{"dataset": "retinal OCT scans (Kermany 2017)", "train_examples": 98430, "image_size": 48, "mlp_ratio": 2, "inner_norm": false, "layers": 8, "width": 192, "positions": "learned", "beta1": 0.95, "eps": 1e-08, "one_sided": false, "steps": 18300, "lr_schedule": "cosine", "warmup_steps": 910, "weight_decay": 0.2}
Rows from block 3 of a small class-conditioned image diffusion model, named by matrix and row number. Rows with one number belong to one neuron. Each number is 128 + 32 x the weight over its row's rms, rounded and kept within 0 to 255. All counts start at 0. Numbers have three digits each.
After each neuron's rows are labels from the 100 images, of 14976 (inputs lightly noised), where the neuron reaches its highest value: "strongest on" is what is common among them. Only what is clearly more common there than usual is listed. The data: retinal OCT scans (Kermany 2017). In brackets: how many of the 100.
# fc1: MLP up (model.blocks.3.mlp.fc1.weight, 384x192), inputs 0-95
# fc2: MLP down (model.blocks.3.mlp.fc2.weight, 192x384, transposed), outputs 0-95

fc1.372:126139074102192148101156134120102104124123128117120174134158110172102134122111165089226126131122065169136139166022113125132102170079109122142116107140142070113113109206169158132189148129128108131158143075136039148135125149084150150176130133192130108124147111115117139170105093180139068118
fc2.372:151095109121102129141138142099132107154156149102122145148073096153177131107120199138139158148152149147115152090105095149121222108109143174149132075107147083142148058123127117125107126130175128094072042183162207129102038127140126134216126115123086114117135113110123110147165171106169151075
strongest on: finding: diabetic macular edema (57)

fc1.381:067103060152125168118087103149134117079074158207114121171145147093126148100176133125121114196125131092118153074180144117118155109143076146080119125108115134149184075175116137116084159149153039085102095115207090124110131213111120078130166110111167104102125101090102108086104112169116124132
fc2.381:119132112160186125090173175105143150143128142111121162045123125116122102016112125137067126099195126193135098060093149101146096087076143160082083123154095121049085084135130053145106121165141129192131165129092081160107072102132092109116144138123111145166110152226061120146115103133089121107
strongest on: finding: normal (96)

fc1.173:136132148102097115088158125167120132096130096116118118163158179124097141133211059107072139154195066132135134159102104178121147078139036109206127109126159130142108119118194148125105126095111130163178144206078165159143066130101180130130147144114109157166164136103130098140098140172115204126
fc2.173:128021116147129105148026124131116119156072110088105104173170105130150166183142145170139150131157165121124100135114118142081119153166144142079124156096114065137135086125175119135129083123131104170112109054088114079120193145116156109084098137129023097068144116100089141127135137124074121087
strongest on: finding: diabetic macular edema (56)

fc1.97:109119104103082155104164124163094116125088099124116160068184110134082142136107148072152121094120099112146100114046161187091072091109116177128136169133160110093175137111181149100144108134082133108085155082114142119129134159158140126112133140138082151120075127149131109120174141137109088215
fc2.97:109116116104125145092120149108109149128163105121065138149190149137153128194044139125149085098148175103077084077144158106105165163169131107115137121124100117115161140133211153130123135078149140149152092141137063125092152146184145183086145113086114153122199086113145066103079098145113164074
strongest on: finding: choroidal neovascularization (66)

fc1.210:140166119099169150146124135142157131134149153117163168104169149179124090101097118100174093099086067108129132108154135101080155136111126110134127081184119103125089125099132125111134105147144083110156164152135141193117149113189064149141169115118064182127234092195050113115087150114150097136
fc2.210:154107156142104158111055117143122194205169183115104090144121151115091149121118127119139143192141127128129145143119158129089130099137089136137135134164145114060168061130126131078125093101091169139116129137125072168121127084130051094179173147148050123199158098076069098172098160107175182158
strongest on: finding: choroidal neovascularization (69)

fc1.16:087095143109152108098159112152078142133137183057107135143090138141166150106105141094116107109108108096138083132096098150106113142160151166128133115100143165171119127036075149140113101106150141168161183176164107117130093174079103074078198119156166103136145097109050123132096124124161071081
fc2.16:171081131096116187112083119107148138128093080142179170169110099062089086152133112153174144159127148085130126095117154100138144137092125154122083122133152187068151160158104131127164099129141158134045156113086194153094151109139116171179136099132090075094128114172080170082094070064117135158
strongest on: finding: diabetic macular edema (35)

fc1.350:135116234096124113153121132098140142134148154111106105088213123171112142137197119071123127199144183125142157113154156035119123111099123115108130125098115167142118128152139115063117177141131131099139129104126079142146104098146119083125148160097121133147178154119109166121141131118080107148
fc2.350:119157142131161126096096129179132132134091137091183160134125149053168110136132148088109167158093133178122152122119123120075131194169127159136130119116152173113096134099088152177109183164123124178084177117178106135105185104097105132096113183167173064106047125135138099078095090100115147169
strongest on: finding: diabetic macular edema (35)

fc1.83:128123155124071137139135121166142169156127093168162149128167126122144138139075034133125140187104127124086111103133104147168114117168082143126053166090181062101081098119132168145086107114169096116081110158139152168161131100074124145147139101128099114110168140095183104090184207136089168198
fc2.83:161106124106195203143116127094130185122128189137097087155175179090111144158073135118040130146169180138161149120183114108124109141125128161121105151083117097106156088100103128086096140152191116153169101149109109162093104151136115148100140099150091093137158118163171079156061041112151138175
strongest on: finding: normal (95)

fc1.23:100130138134143143211083095115070160148159129134149127115076110168135072173196166079134046117110097105127097116100091138134091097129143175134147141075082139132115160118114113099145159196115092100116093161124153091139109135204123127170124091138076166111103088121156158117105148186116101151
fc2.23:113210082128135114141172131110092147127110148175154166154104135094134103192105176159155127139087088161160157097226124102116191169145126139121083148061115127196115152104130138125163148071122137134110174144090170093143120143174140165120102166131057114122121099049099104104168122107181136092
strongest on: finding: normal (99)

fc1.147:135163132103123137143145129160126129105185094085183101165135092148148138182102093114102139131109152173153159156171130134123165074143145155132151126150139158086104117047102089146103101111110143126057123078079123170089095104114084112111138076123043100191114148128112118176160173105155112122
fc2.147:121069113107121080118118042133167115123140140089157116142158149149132162171088176124104123133160095097127184104140113154086074077086104073154102098126115110143155080093132216079141083055131145144184111093200117144167155155152133169088093123190109065122096104156077104110134139147145158108
strongest on: finding: choroidal neovascularization (74)

fc1.34:176121079141110079165069116143181139199113166132171117173101120170105154103159136148174177162125128155183187120091128125125073114128130165128145119111104120181162138143103163106173184071133159114154124101191153113170145205096081171096148164072123188045129099141158101199113107093142096118
fc2.34:120091183144165170155128101089064183102143144180072138083142138113103090104176135147182112130114122137134135137131106064144220119124133184136073195125085100070107175117125059120127160124121139138117149105059097069146082098096107116059113128108190192141086089122169180167164121148091128124
strongest on: finding: diabetic macular edema (43)

fc1.224:165133127096153175112133100087179125072130111118093125133182155095053139155168110119129085115142141055093108088165122141167191167166110140084084146133092125115118098108160059177067189154110158180169108152123130163167062105107110136137162136140134147156114130062078137108105182143170060122
fc2.224:137167125139113172125141121088162124144106046086102112148175104151175083162106169145158154151140116024170096170082073154138081095103143164126049137157154128099105102131207088146064145121107134167110147122119110184091151127183123104155135084132160106102094105232105117129105082148125177184
strongest on: finding: diabetic macular edema (41)

fc1.70:075143169182090075118115147124130120102150164120146157152171123158108126115126051115124140218134133132062067125136092064134087123094158127124113149125160129118155139110149104127162136127149115104127138161145078143157147080170185160084098105108123169157154112133106136102124128093166120078
fc2.70:136150062127111128117146131078138120126135090129086128110137075109160065128119175154166128096156131198174170179161189060145128133153110114132148111116119156156190123116061079121124146173117140102196109180094147101074140109128146083157147153192118145110128133106180121150116122131145138155
strongest on: finding: choroidal neovascularization (64)

fc1.341:148170107125142121122110204068124131132147097138087163118121159141097196101171090167112149157148140102143125179152167124148158100069106104093108151093144151066147096130065153171146139073091123139116115091100104081098119151161147106127094060116101077098123139040114170122137068161090165164
fc2.341:140153169121134101046065095162114157134178059162119096122097071153175155034150092126218065146163118141107119111075127147153150055124122169128165162105128187097085120153121091177140117148163149095108160123064123124095166128137154147112190095094101087147123145167073151097120127116118093165
strongest on: finding: normal (90)

fc1.335:116127126105145122116140090156099113100127145125156104182117119118150106136149121150180127055198134205149159152063131151124027143201124111103135165124146153154181075136135151086140173142200053120130107186124134094074128156118158093081146117145135110117101189116038141062151148130126181112
fc2.335:144165157166125124092121090153125131114130095118140116117106079110127129117132128156054111140138116213114110111091132147119191100158173131104155115064111080048102072141115098117105181139093120110135105128137183134143141091075071125064205095125095132148150136142151141139122145177163105145
strongest on: finding: diabetic macular edema (39)

fc1.186:151105160073168119196123170157155135156109234139049130078150137089115077143144097102092080156163168166163113155181165152163076113089126156095089152107146118128143117132137093091128118099144109163143109089116141100052143075087148089140099146100145144197097134111053110134138145141146140120
fc2.186:152105155104125159182129137142142136167130142121103099156106114076125074128106152137102093118116119191076139115157134077143147137130130165123152197107116138170164187147161116103109154054139119129195152112066102182152097144129151154138162129147082071145066106148057124114115165168111101134
strongest on: finding: normal (81)

fc1.356:173128144138144132083087117139126115062095075099140102151118128161048149109150101095140157068162129145124087088128078110090116160140126163064139104144114149093191128158156116125175144111123132157099125131159074130097138085129198128185143119093119115101129046103071083073189108105147112163
fc2.356:080123085138126116144136093154099116069099238121172142068118206137137148142153115126126109126086107184114167080097156140124201134121104170110195133127103179187135141111177148120167161082148170120104070082092061062090147119129201102163141115099148183115160155128186137125123182140135116111
strongest on: finding: choroidal neovascularization (79)

fc1.340:105156134146192094143117164095131126146181162094093187097122112114145094112131208203107130183127155127101175159144136107156081148101162099074125157088103153115072050147088139158149163054118086144175136078151158068081152130089138196135125110129124068086116136161105121104134122088117123080
fc2.340:154069123100114078145099083133153120165105140093124123146119090157066121121056107113090139121158164121140117113128109114102234096129134143130100110106106118144118076131184121110128125052107135147084158109130106062120131121242182047139160146154102109154134139074148122156150134149141086133
strongest on: finding: normal (88)

fc1.128:140111128171144143110114111174114123143205163130148112133150151181180094189169064131107108088120144140090073124168130099178156087136090184150095102118093166128138065103135128084094104164102075150097143127153095113122122173149139116090119130145100118182099066109111113164149133110116109122
fc2.128:133104108117110104122138144089159107136150091132092076162113117154162151096115191124120097105114144147156179139098059129130066156083129116135189152105104164103132102139162094077086082112094090175180144167170134089144090084130127168122066129116085145126062107081128144112189141138155116197
strongest on: finding: diabetic macular edema (39)

fc1.152:072108139101105162153120132151094137097142164147107212190143068045159131140102137147113111112110187162151126178053143165141096162169230108115133114146102147153159128143150103118129105150193159126100138122142133137146112084089166132177154131122117094171149126137144190152155133158104085162
fc2.152:107136124181115184140114065212117136119080130019154111156125137128135152134170147122132087128147133185159166167153156121183123143138133171115123093121138160096118096150145109099137166127184133145096128173112129104114112116115138121160100067115130068133125146136170120073167159064136177129
strongest on: finding: diabetic macular edema (35)

fc1.227:089125104076133143112134093115122147157122093143105070128063151150123152128138094092111120174088121035081131151084129169074129173179174181152155161143112116129090131067144138136066153152155109109127133178101111143103098135126159122182131124144091138145162193195130164096105121114052125131
fc2.227:177152085120135089089119139132151121123157096111149156119164078097131100151131090096141091170133173036123149133169098091164148081104195104092149134142146128111146170177136159161104178171194176135143158190140084169086129111134181132139091096151077148167168089136162140132168155117171117082
strongest on: finding: choroidal neovascularization (59); finding: drusen (32)

fc1.96:129132126127128143132134153087167131147112102116118144130074123051155113153089085102170223181055126070140091136105096213161100193142131109139117128101063101140124185124081127093136123116092106132140098171148087155162056086132098098096170123077156126110220137115094142122123135116156102136
fc2.96:124171125153113133167162153127091143098154156139110136157127141093155199190138173125164121122116146058109152158180156146088155065152168154157153110101154097072035180105089122114161132111070171102129115165118106133130227109122126159087149186141132116154197092166118117090120127073138179157
strongest on: finding: choroidal neovascularization (68)

fc1.368:132184122160099107092125108113166149139116160148198117160178119159088122090136091136103119118126127126112159145077159149211106075094138159133163111101189084130100089095126128116144143126137121129144158169138146134156113136159159144086202183184121134153139150107085142138115174104093087116
fc2.368:138104117111128115125140145138183160144092180130124142115161153140135159068111147125111082100153116156092135149161125151098163147156129143171220209104126080110157126137106144120149083125118146138161121140169107145178131100108088133096215233155173128133113108131107169115123125144135125095
strongest on: finding: normal (91)

fc1.326:114149103111120109110170144097148081104124128112118083129153066113141118146141130150117162112227148048151162130149172149159184139152087139094180113163070142165084117100150086114167077077157078223124103135111146120155128117139136139118135132101162212152132115157089173111168109114139151120
fc2.326:119093134167123141184116075168091134142147121149185086151111135104142080131130100122120119108100104108162108154150132158117132093168142117082183108048121077120204105125108147135164136130098105143145109125151164159153136129072144146160149167129122153090132117132151138114158118120137156105
strongest on: finding: diabetic macular edema (28)

fc1.24:186145081233155113159091147129127139126119127122179137086110177183119166100073121149126143078199095132157191169147126156111120117126095147186157136119136098110151099125191171134150190138133151150182163146170076125156138116116072128155131180146120162156141125140138110116170115093145138082
fc2.24:102085134162158173173085111186122123145050163094152129134150130144108139162133184152129122161128112179135161151103083117107125112122095191134141121086130100152081039116113148153125124206165156157126150122029127047124145136085078143137094120126115103092122094067119136130125155132136209139
strongest on: finding: diabetic macular edema (42)

fc1.12:109124186165096145167089159137131144123117167138134139106081146119080151164102090149187156114135122157072126149045153106090158138107132096205110100181089109128107110147112124170122122119099086208145087131106118157160122153156136152179123129127139086111179091121073120136135090121072159174
fc2.12:038131119144121123119133144124073142108096141121148123133082152093129153165164116136146149123137100142186073157150122149144145085080133080161110127160101122129156156113089175133153116161063119056116119139163136180088139076097158095178144139167168141181144148152137121145145166173176127157
strongest on: finding: diabetic macular edema (43)

fc1.199:102107096101143180137050122097100131114188185102121183096123116202120123091167188116148098105146126160161166096184146104134102156067124149130105173153094112080141091126095124127156156202121143125113114125111124117093162113065086158197121095116124077108104083141122040124169128179122060091
fc2.199:091156133144098141166138114163120120143072156102121141167147144122153107142135102117139125110132099146178109052085142124144105145139104163162102143142132189158126090137041087136175134252173111118108125078155111146178083115142166109051150113120173127147122127114146122108094119087120181068
strongest on: finding: diabetic macular edema (29)

fc1.358:102099112135078103154137144112143103152087193087083127155117174129131162166115145108159150128108096101078143173123150122105152101127129098155149116126127116120168129113132142031128180097117193188148173204090149170094088095071119061157176119092133147097107131148137145148153128154108097098
fc2.358:092142125154120101114117179124141068200125141163106151149085141086121134208134159159155089150137118069136153169187164186077118094109148102126137144164104108183095061125167147128166164130057147047119149165145178142108121183148157141145172156131154136142124114084127103128125134168181163157
strongest on: finding: diabetic macular edema (33)

fc1.61:112137131185078108158131115074171093157161111083166164114098176150090167095135151119132129077136086167093097160102176126129137129100158133120122099164098200129124072128128193132148172193143160152147115141210115156036196119067112090149181175117106163123167145128155134085095130119126160130
fc2.61:093084149113118172154139099107163093135152159159136128093094133182129116118141134136126082134096157141089167138193118076094154148098131086089116138126142162204149229123127115120138083086119138115110110133077127139152110148171117173142164116119134123048133158129159123078248143094124135005
strongest on: finding: choroidal neovascularization (92)

fc1.42:091127043144140096142084128146114149085143179049059147148133147120076151098110116133171045072114121166129140115140142090131068169110118125111128100136091140105102160159102143151078195099145130101124149169124101150101180148107061103188148074116137133120148094166151134045146123119158055111
fc2.42:131165164146119106129223161136089120167128157193141159087162164168194137095146109131121102113126124215108109169073064086124151055135109114150201124106114134144111152113111056127153141141151091119152110162071123101188094161087118134152113133099118106127117126158144112114138119124164155131
strongest on: finding: diabetic macular edema (36)

fc1.346:141154109102068134095179145129127106147135093157077103130169090127092136134121102102168117133087142097142151146148120127105109070099135123191119149129131136136173142080151096134149106184087134070149150144183100121146102127182166115194099228140135101180095128154126127140101125110123077142
fc2.346:136164160122154106158138133129096144108136130110103124157149096124093073119103103156143090105118129136060079120158119184168150138157166094100144168083105103115146155130163148176095084092130118098098130108100128106129156158112186133187137118048071119099101103093115123099137104069087173035
strongest on: finding: choroidal neovascularization (95)

fc1.357:112122141150142114125142099144150133070128157050131157112149173127172134123104132120120140130205134166096119121134080077182100171162102098112210103157124100143091160066126125101141101052140134135128115149010100174083116139148185083119148149132178114135205144152120133079123081154108136120
fc2.357:134159156116112101029102140104114105140173152167103120096100076101129184018095100148137139114195138145151123104116149160143180102157130100143095158110154119112028081140108076159164145114074109159110128117121134077137085122113112179118063151121140158212147139104117139121130129104182172208
strongest on: finding: diabetic macular edema (61)

fc1.329:120155184061099162138126164083086113132191124098101151067110105119111145150127085126184177151165077138174188149096077165116180046124129121139135105158123150118102125146174099066113113086132144173089171146091150201142092141141155133130178127117141120110116118166081152095180190146121180196
fc2.329:165176065093133180104170121134173118087123152151112112118069099097118080114122147124148156117096133089130104095157114179176075164112109123116113158166127166180162080140116224109152155136103161115169113117157129136103145132149063088063208107091159114193098105148077114112121092101153105136
strongest on: finding: diabetic macular edema (72)

fc1.353:131120111153107161140143105121153116128104117081137114130127102125115174090087117129151127151132042152127138121186129111114079193113126182101105124154149135079155153140094107169107089082148109102084128144135140204103161148106152157188156081154096127101138128160134146124166171116141106177
fc2.353:140139099132143106131106135175109149106184139118118107112136136143157106101146159113110159131094116109160153135109118122139143035165173099107093160117140126192103118092113168145102093106133089173148129121143145211140107125150171120181163023121096067167141154143162132146139079122141161139
strongest on: finding: diabetic macular edema (28)

fc1.43:109135081154114081159105166191124141052127142125132212159114118130091146108158073123178142138106138120148091120121121208149091150122125111117140102140116162117164144158084123155124157146182138100101125103158179155145126071139142144123112124126113141116148128112101056141146116109134067113
fc2.43:159095124116153078105107122142134110123136114085139065142128131134118146101144178100174116125134153153101085111169132118171111146152150155166142085134097160160137120115065136163076140235178095084160128150128114066098101111095112142128161168098096179154168080092126146167128187110124130170
strongest on: finding: choroidal neovascularization (65)

fc1.314:104153120133156079130141088207139062136150123131122091171124112167153154135092137150106157165141147128083174143137152143116151162139129089145154133180149121194143070120136141194145118123085120077111103136090103142162151201090130084071146114117110148118156143085119165165167105100120113149
fc2.314:169108105125131081094073161122102111097116092130121143143098141102150140130103124101150105128139097169154104156129079107154118025097108080126154057205130099090128083097139141101084121200141121193113116160206123130107092099164126115152141076113145121178144120158142157144111107166091177138
strongest on: finding: diabetic macular edema (30)

fc1.194:108139146132025182146100105193155118125150138162100112094144128127180125146150144160123135131190099169118100094147185118160161152119097146170121117124117142158150099096133107110148111150134183128135105185125174130159179117079088153130101146123136101217094134168091172132158138157136076117
fc2.194:127090103117079130098074138153098157167089105090160142101130135139121146138089143154141141102064125110164099102137088175157056044126153135131085157134142127167106096119122080093175147170097111120113106152126196166171159108143144156113122161132146103109105110084137103123147070096125093193
strongest on: finding: choroidal neovascularization (77)

fc1.69:124159116138152063073152193144147142132147163123115146110101081095086120190154124134150151117144113145113119110131086126135140190128125159113116128139153105131140091113116164096125102173180083151086155055144173097103192124081150131114188110145079138151132125083130110066086124142157155056
fc2.69:149089140130157090189105102153134105108111100131112143125168116129113179146129103116050103134149168148149154081098167142144189037144127149148164159141162164129129128155139175091154092180157112105144136123144152109137136163103084099094221094124153133141158147168151156187149149237122118135
strongest on: finding: choroidal neovascularization (73)

fc1.129:088143116108081119133085100100113105132096195089086132109185110092137163107125147089128098104110165148140182177089155091124144166106193067136114083104171139137118149115107109123089111129153100116127113110134148137074130135127197152081149147168116115087155134103066161133155135093171042135
fc2.129:142181121139182160164159113113116150153141166094114234089144150135100093116142160127172137107148145119147087095116130095151144108144074106097085108118105157103131152121096121078139120159115084160135144138101178108115126078081229052156164131114134113170116160155129127139118160073140171108
strongest on: finding: diabetic macular edema (36)

fc1.62:153125137125113171224089156120209190090081170119150140134119107147074132149135149185131098108077142151115065083165148114152140137069094137181177116102092116130170105141138146139159141198145096111118153103111100145135131067103137089117066103162075143163123146095184111135124172127164120107
fc2.62:106132156098179150203136125144146163166188108142123155139148124071139164152120100145140127138092124151185163080078071123108115114167142140066144119087122154064134107123140083142180140198107103181142093066139153158106152153135176148110040143117070175107106149072102102101103110104139132144
strongest on: finding: normal (78)

fc1.320:130156135118094107086114194090160111138106118130118115113143168131195083205111128122084143103125121133154195151157124130176068131146120098133143173136144063067116169091063082114136122099137116140136131112100166102076140120124164092109130161088114086121167085212153161115088171067102141122
fc2.320:184062154146149083144117074153133128111109141162113119143147119075102158177143092125155143106164152139089077111119150132168206094123129142149140126150144064139158174145164136140100140201147160077084100114160106107126130134145187129075138189125158158111151126115196153160102153185100120132
strongest on: finding: normal (82)

fc1.13:058153158136161180149148170172101158095096151070061163185068110143106171136154158139124106175164104106095166146169138104084133108108103129122066112162098203177083148153178140156100134097095129133132168149077142182139158202116151131145148174104090146138105131087156133065113157098128173162
fc2.13:138096104111115111118090094093110136166138089196145172165133151072130102173144089132121148075132194068127088153153125095123122189070150075120082158157146219038184180129165115118129106073147200122100134116164118192156090132147180142130095170127134146094183137155112101127143149132136088104
strongest on: finding: diabetic macular edema (60)

fc1.117:151122187204109148163119139154086148154101074103124121153110160084077127134187157144155068077133138147087141181097072134134111112141052106119073174151189123126118082139122108107174153135069082131121132134086150159155126133124073163147126112099123114132168099147121046138118126184138143158
fc2.117:169130138047081142123142125155068155154130126142181151132106142157144121100154157140040082045167128101142067118116132190145116158149165112233075043142161110114122123195128119150134142139135182145136170145109145163124146130136156096156141096078157077196092136144144229161146110089090093133
strongest on: finding: choroidal neovascularization (73)

fc1.85:132217156109072187182143078052196108136131121086140171073127127092157089095120119126156074148187112199134111134095112147159147126124122198113105079137161133161112107161140105115129159170076168153083132095155118136145094184151104150093120088141126164190069154122108126135139115103147121148
fc2.85:137102155133145132165086165104100069108173178180087139198122119135124097114128149133153174130094118125106172063142167112114169095115138092137109165240116140164188109138134137095106078151118145145174104160100068194158116098117064159132104108087135169138100106086153119167113090118139136167
strongest on: finding: diabetic macular edema (34)

fc1.315:154108098103117142119094123097132122108103173107157117152183102061126164083144108084096109162122071132133142102074126067142132123136129193159100134099126095158171084101098126096082077104125115121120153094126088070130077148171113112121120107168103142179131092130107079154170167137114116093
fc2.315:152158117139148123113192147101081128109203141103125135094100133134129045090122140102090092122164146191151153164124098117153142131131104140126068120107134102116122066107103078121108130109145128144102042106124110074128160107089096108099095082136168129117106126129059172162149103110151122139
strongest on: finding: diabetic macular edema (30)

fc1.50:136192139127148117159109082095148099087146099176145135084145066125088132103097154091142143115088151164135199142090116133094141065116106134145172158207123101117158099105125159094122154143134130101170107122106068173113162160148149102179105112126104113129136147146112150161134113126150131133
fc2.50:085043114095117126165128177144157094159084161107135115114087121141120141082106098103123143117151158236165114091177099143126128205170145172107160088219143090120120093176121123095109173164152131140131203142118088166132123123095079135154092095111108141111158123058175138103118122141137143167
strongest on: finding: normal (93)

fc1.109:123196094140128141151170093150130116164167102099096203127137158101190068109108116145078097125118148104089150103116152121156110087111125087142110126081090076054107142139131150101170061123169104154118136167148136089051115101149059089155155088146128122114117124135114137115145159193152122089
fc2.109:171116110095099139144096094116143085170123072135133172144137170113095202154133154138092128134168104029144159131145082127166149126123135068126168150101101130161148126121163207181132171185167108089130148160131158061177070148123140166129157098124146213146148117128116147087170129098143132065
strongest on: finding: normal (86)

fc1.231:099123167159169140126110130140113106116105077107112149073231091085150138123085120177120089140143051109109148073132129134021095128152107132085151141157082150122136121137183122080150082161136049113127149170134200137103103104105152121149118117168155107108129128156117224133097127089110138141
fc2.231:105152156125154117162182066170107124159146152138132116091113124147106142174109139166079071130056116151154093114130135167074129124171168093092126121187096145153140153101107170105127197141156107151054103158115092084157174118137177137135150111185141151120149126159092078176080114081113155091
strongest on: finding: choroidal neovascularization (77)

fc1.310:128125103086129113100099119153151154123092110114138088115109092144108221119141174089127142148134121129133099154153175136102143177115107132128128152161129153198120094112135138127089119125120125127133123043032115166106105120130155134180117134120110190129075130126143127151136116079118129125
fc2.310:170086131105128132071188110205140136123161145126131155154102117135138094112106086129074134131156103093134138132113104107100098089156169139187087155158129182080127166109109132099079131108107106171134089080214108123108160075152142131158114150150019108155130129129133116140087175166077090149
strongest on: finding: choroidal neovascularization (92)

fc1.171:131085142150147152113156094126168117119164146127149130061150148155163128096185129119145135151193103105160139216131136145138162119141171150156173142157073118156138141101115132128124111180132115096119115141192138136134135117106100051170143119082127132114090107157161140137147112092124164041
fc2.171:148146136117100123156106147118083080125116130113107117166116126151092141122120071131115100156081118081119103166079064102117127146102163162103178129157141115085083057106097116139140080133138087116163125130030083105131152113141128165159143117139144156123127152102196103137122145092101077046
strongest on: finding: normal (78)

fc1.80:133163096062216149103125146100101086119087154131107111159162095080101195147117116100188129133130132110163132108100113130093124143168114095161180118126177096077061162125168151187110198141159170135132123100133095186155107133090121143103175097131119145176125128106099140151130149136128141129
fc2.80:121098103123084075134117132100147095146165080128169184098111113166058080140121163127169150129076164079103078147139141136131161111122113100135110162090112136199172099113139170165148211161168149080038123162088128135078108162155176094098113118145130134072133139153130121141110132129085079124
strongest on: finding: diabetic macular edema (60)

fc1.359:129124173092140125123121142123154157108168143139138089166146135078085125135101120154141150112135115145118053095102140101081143177145143147088161103097069057123183090129199051159194115157100045095121099133118108184127093090164080116128082102109122168128157147185103112212081126135096143087
fc2.359:093118131085112182051168088157146166097133087129134112098214161171153178107127134121100117118125119135153137111123153169120147118180113078111122137074112085120145134129070158114113151176095119136201119088214175191151138200102131116131121132118152145113086104071131154134155137198139058073
strongest on: finding: normal (80)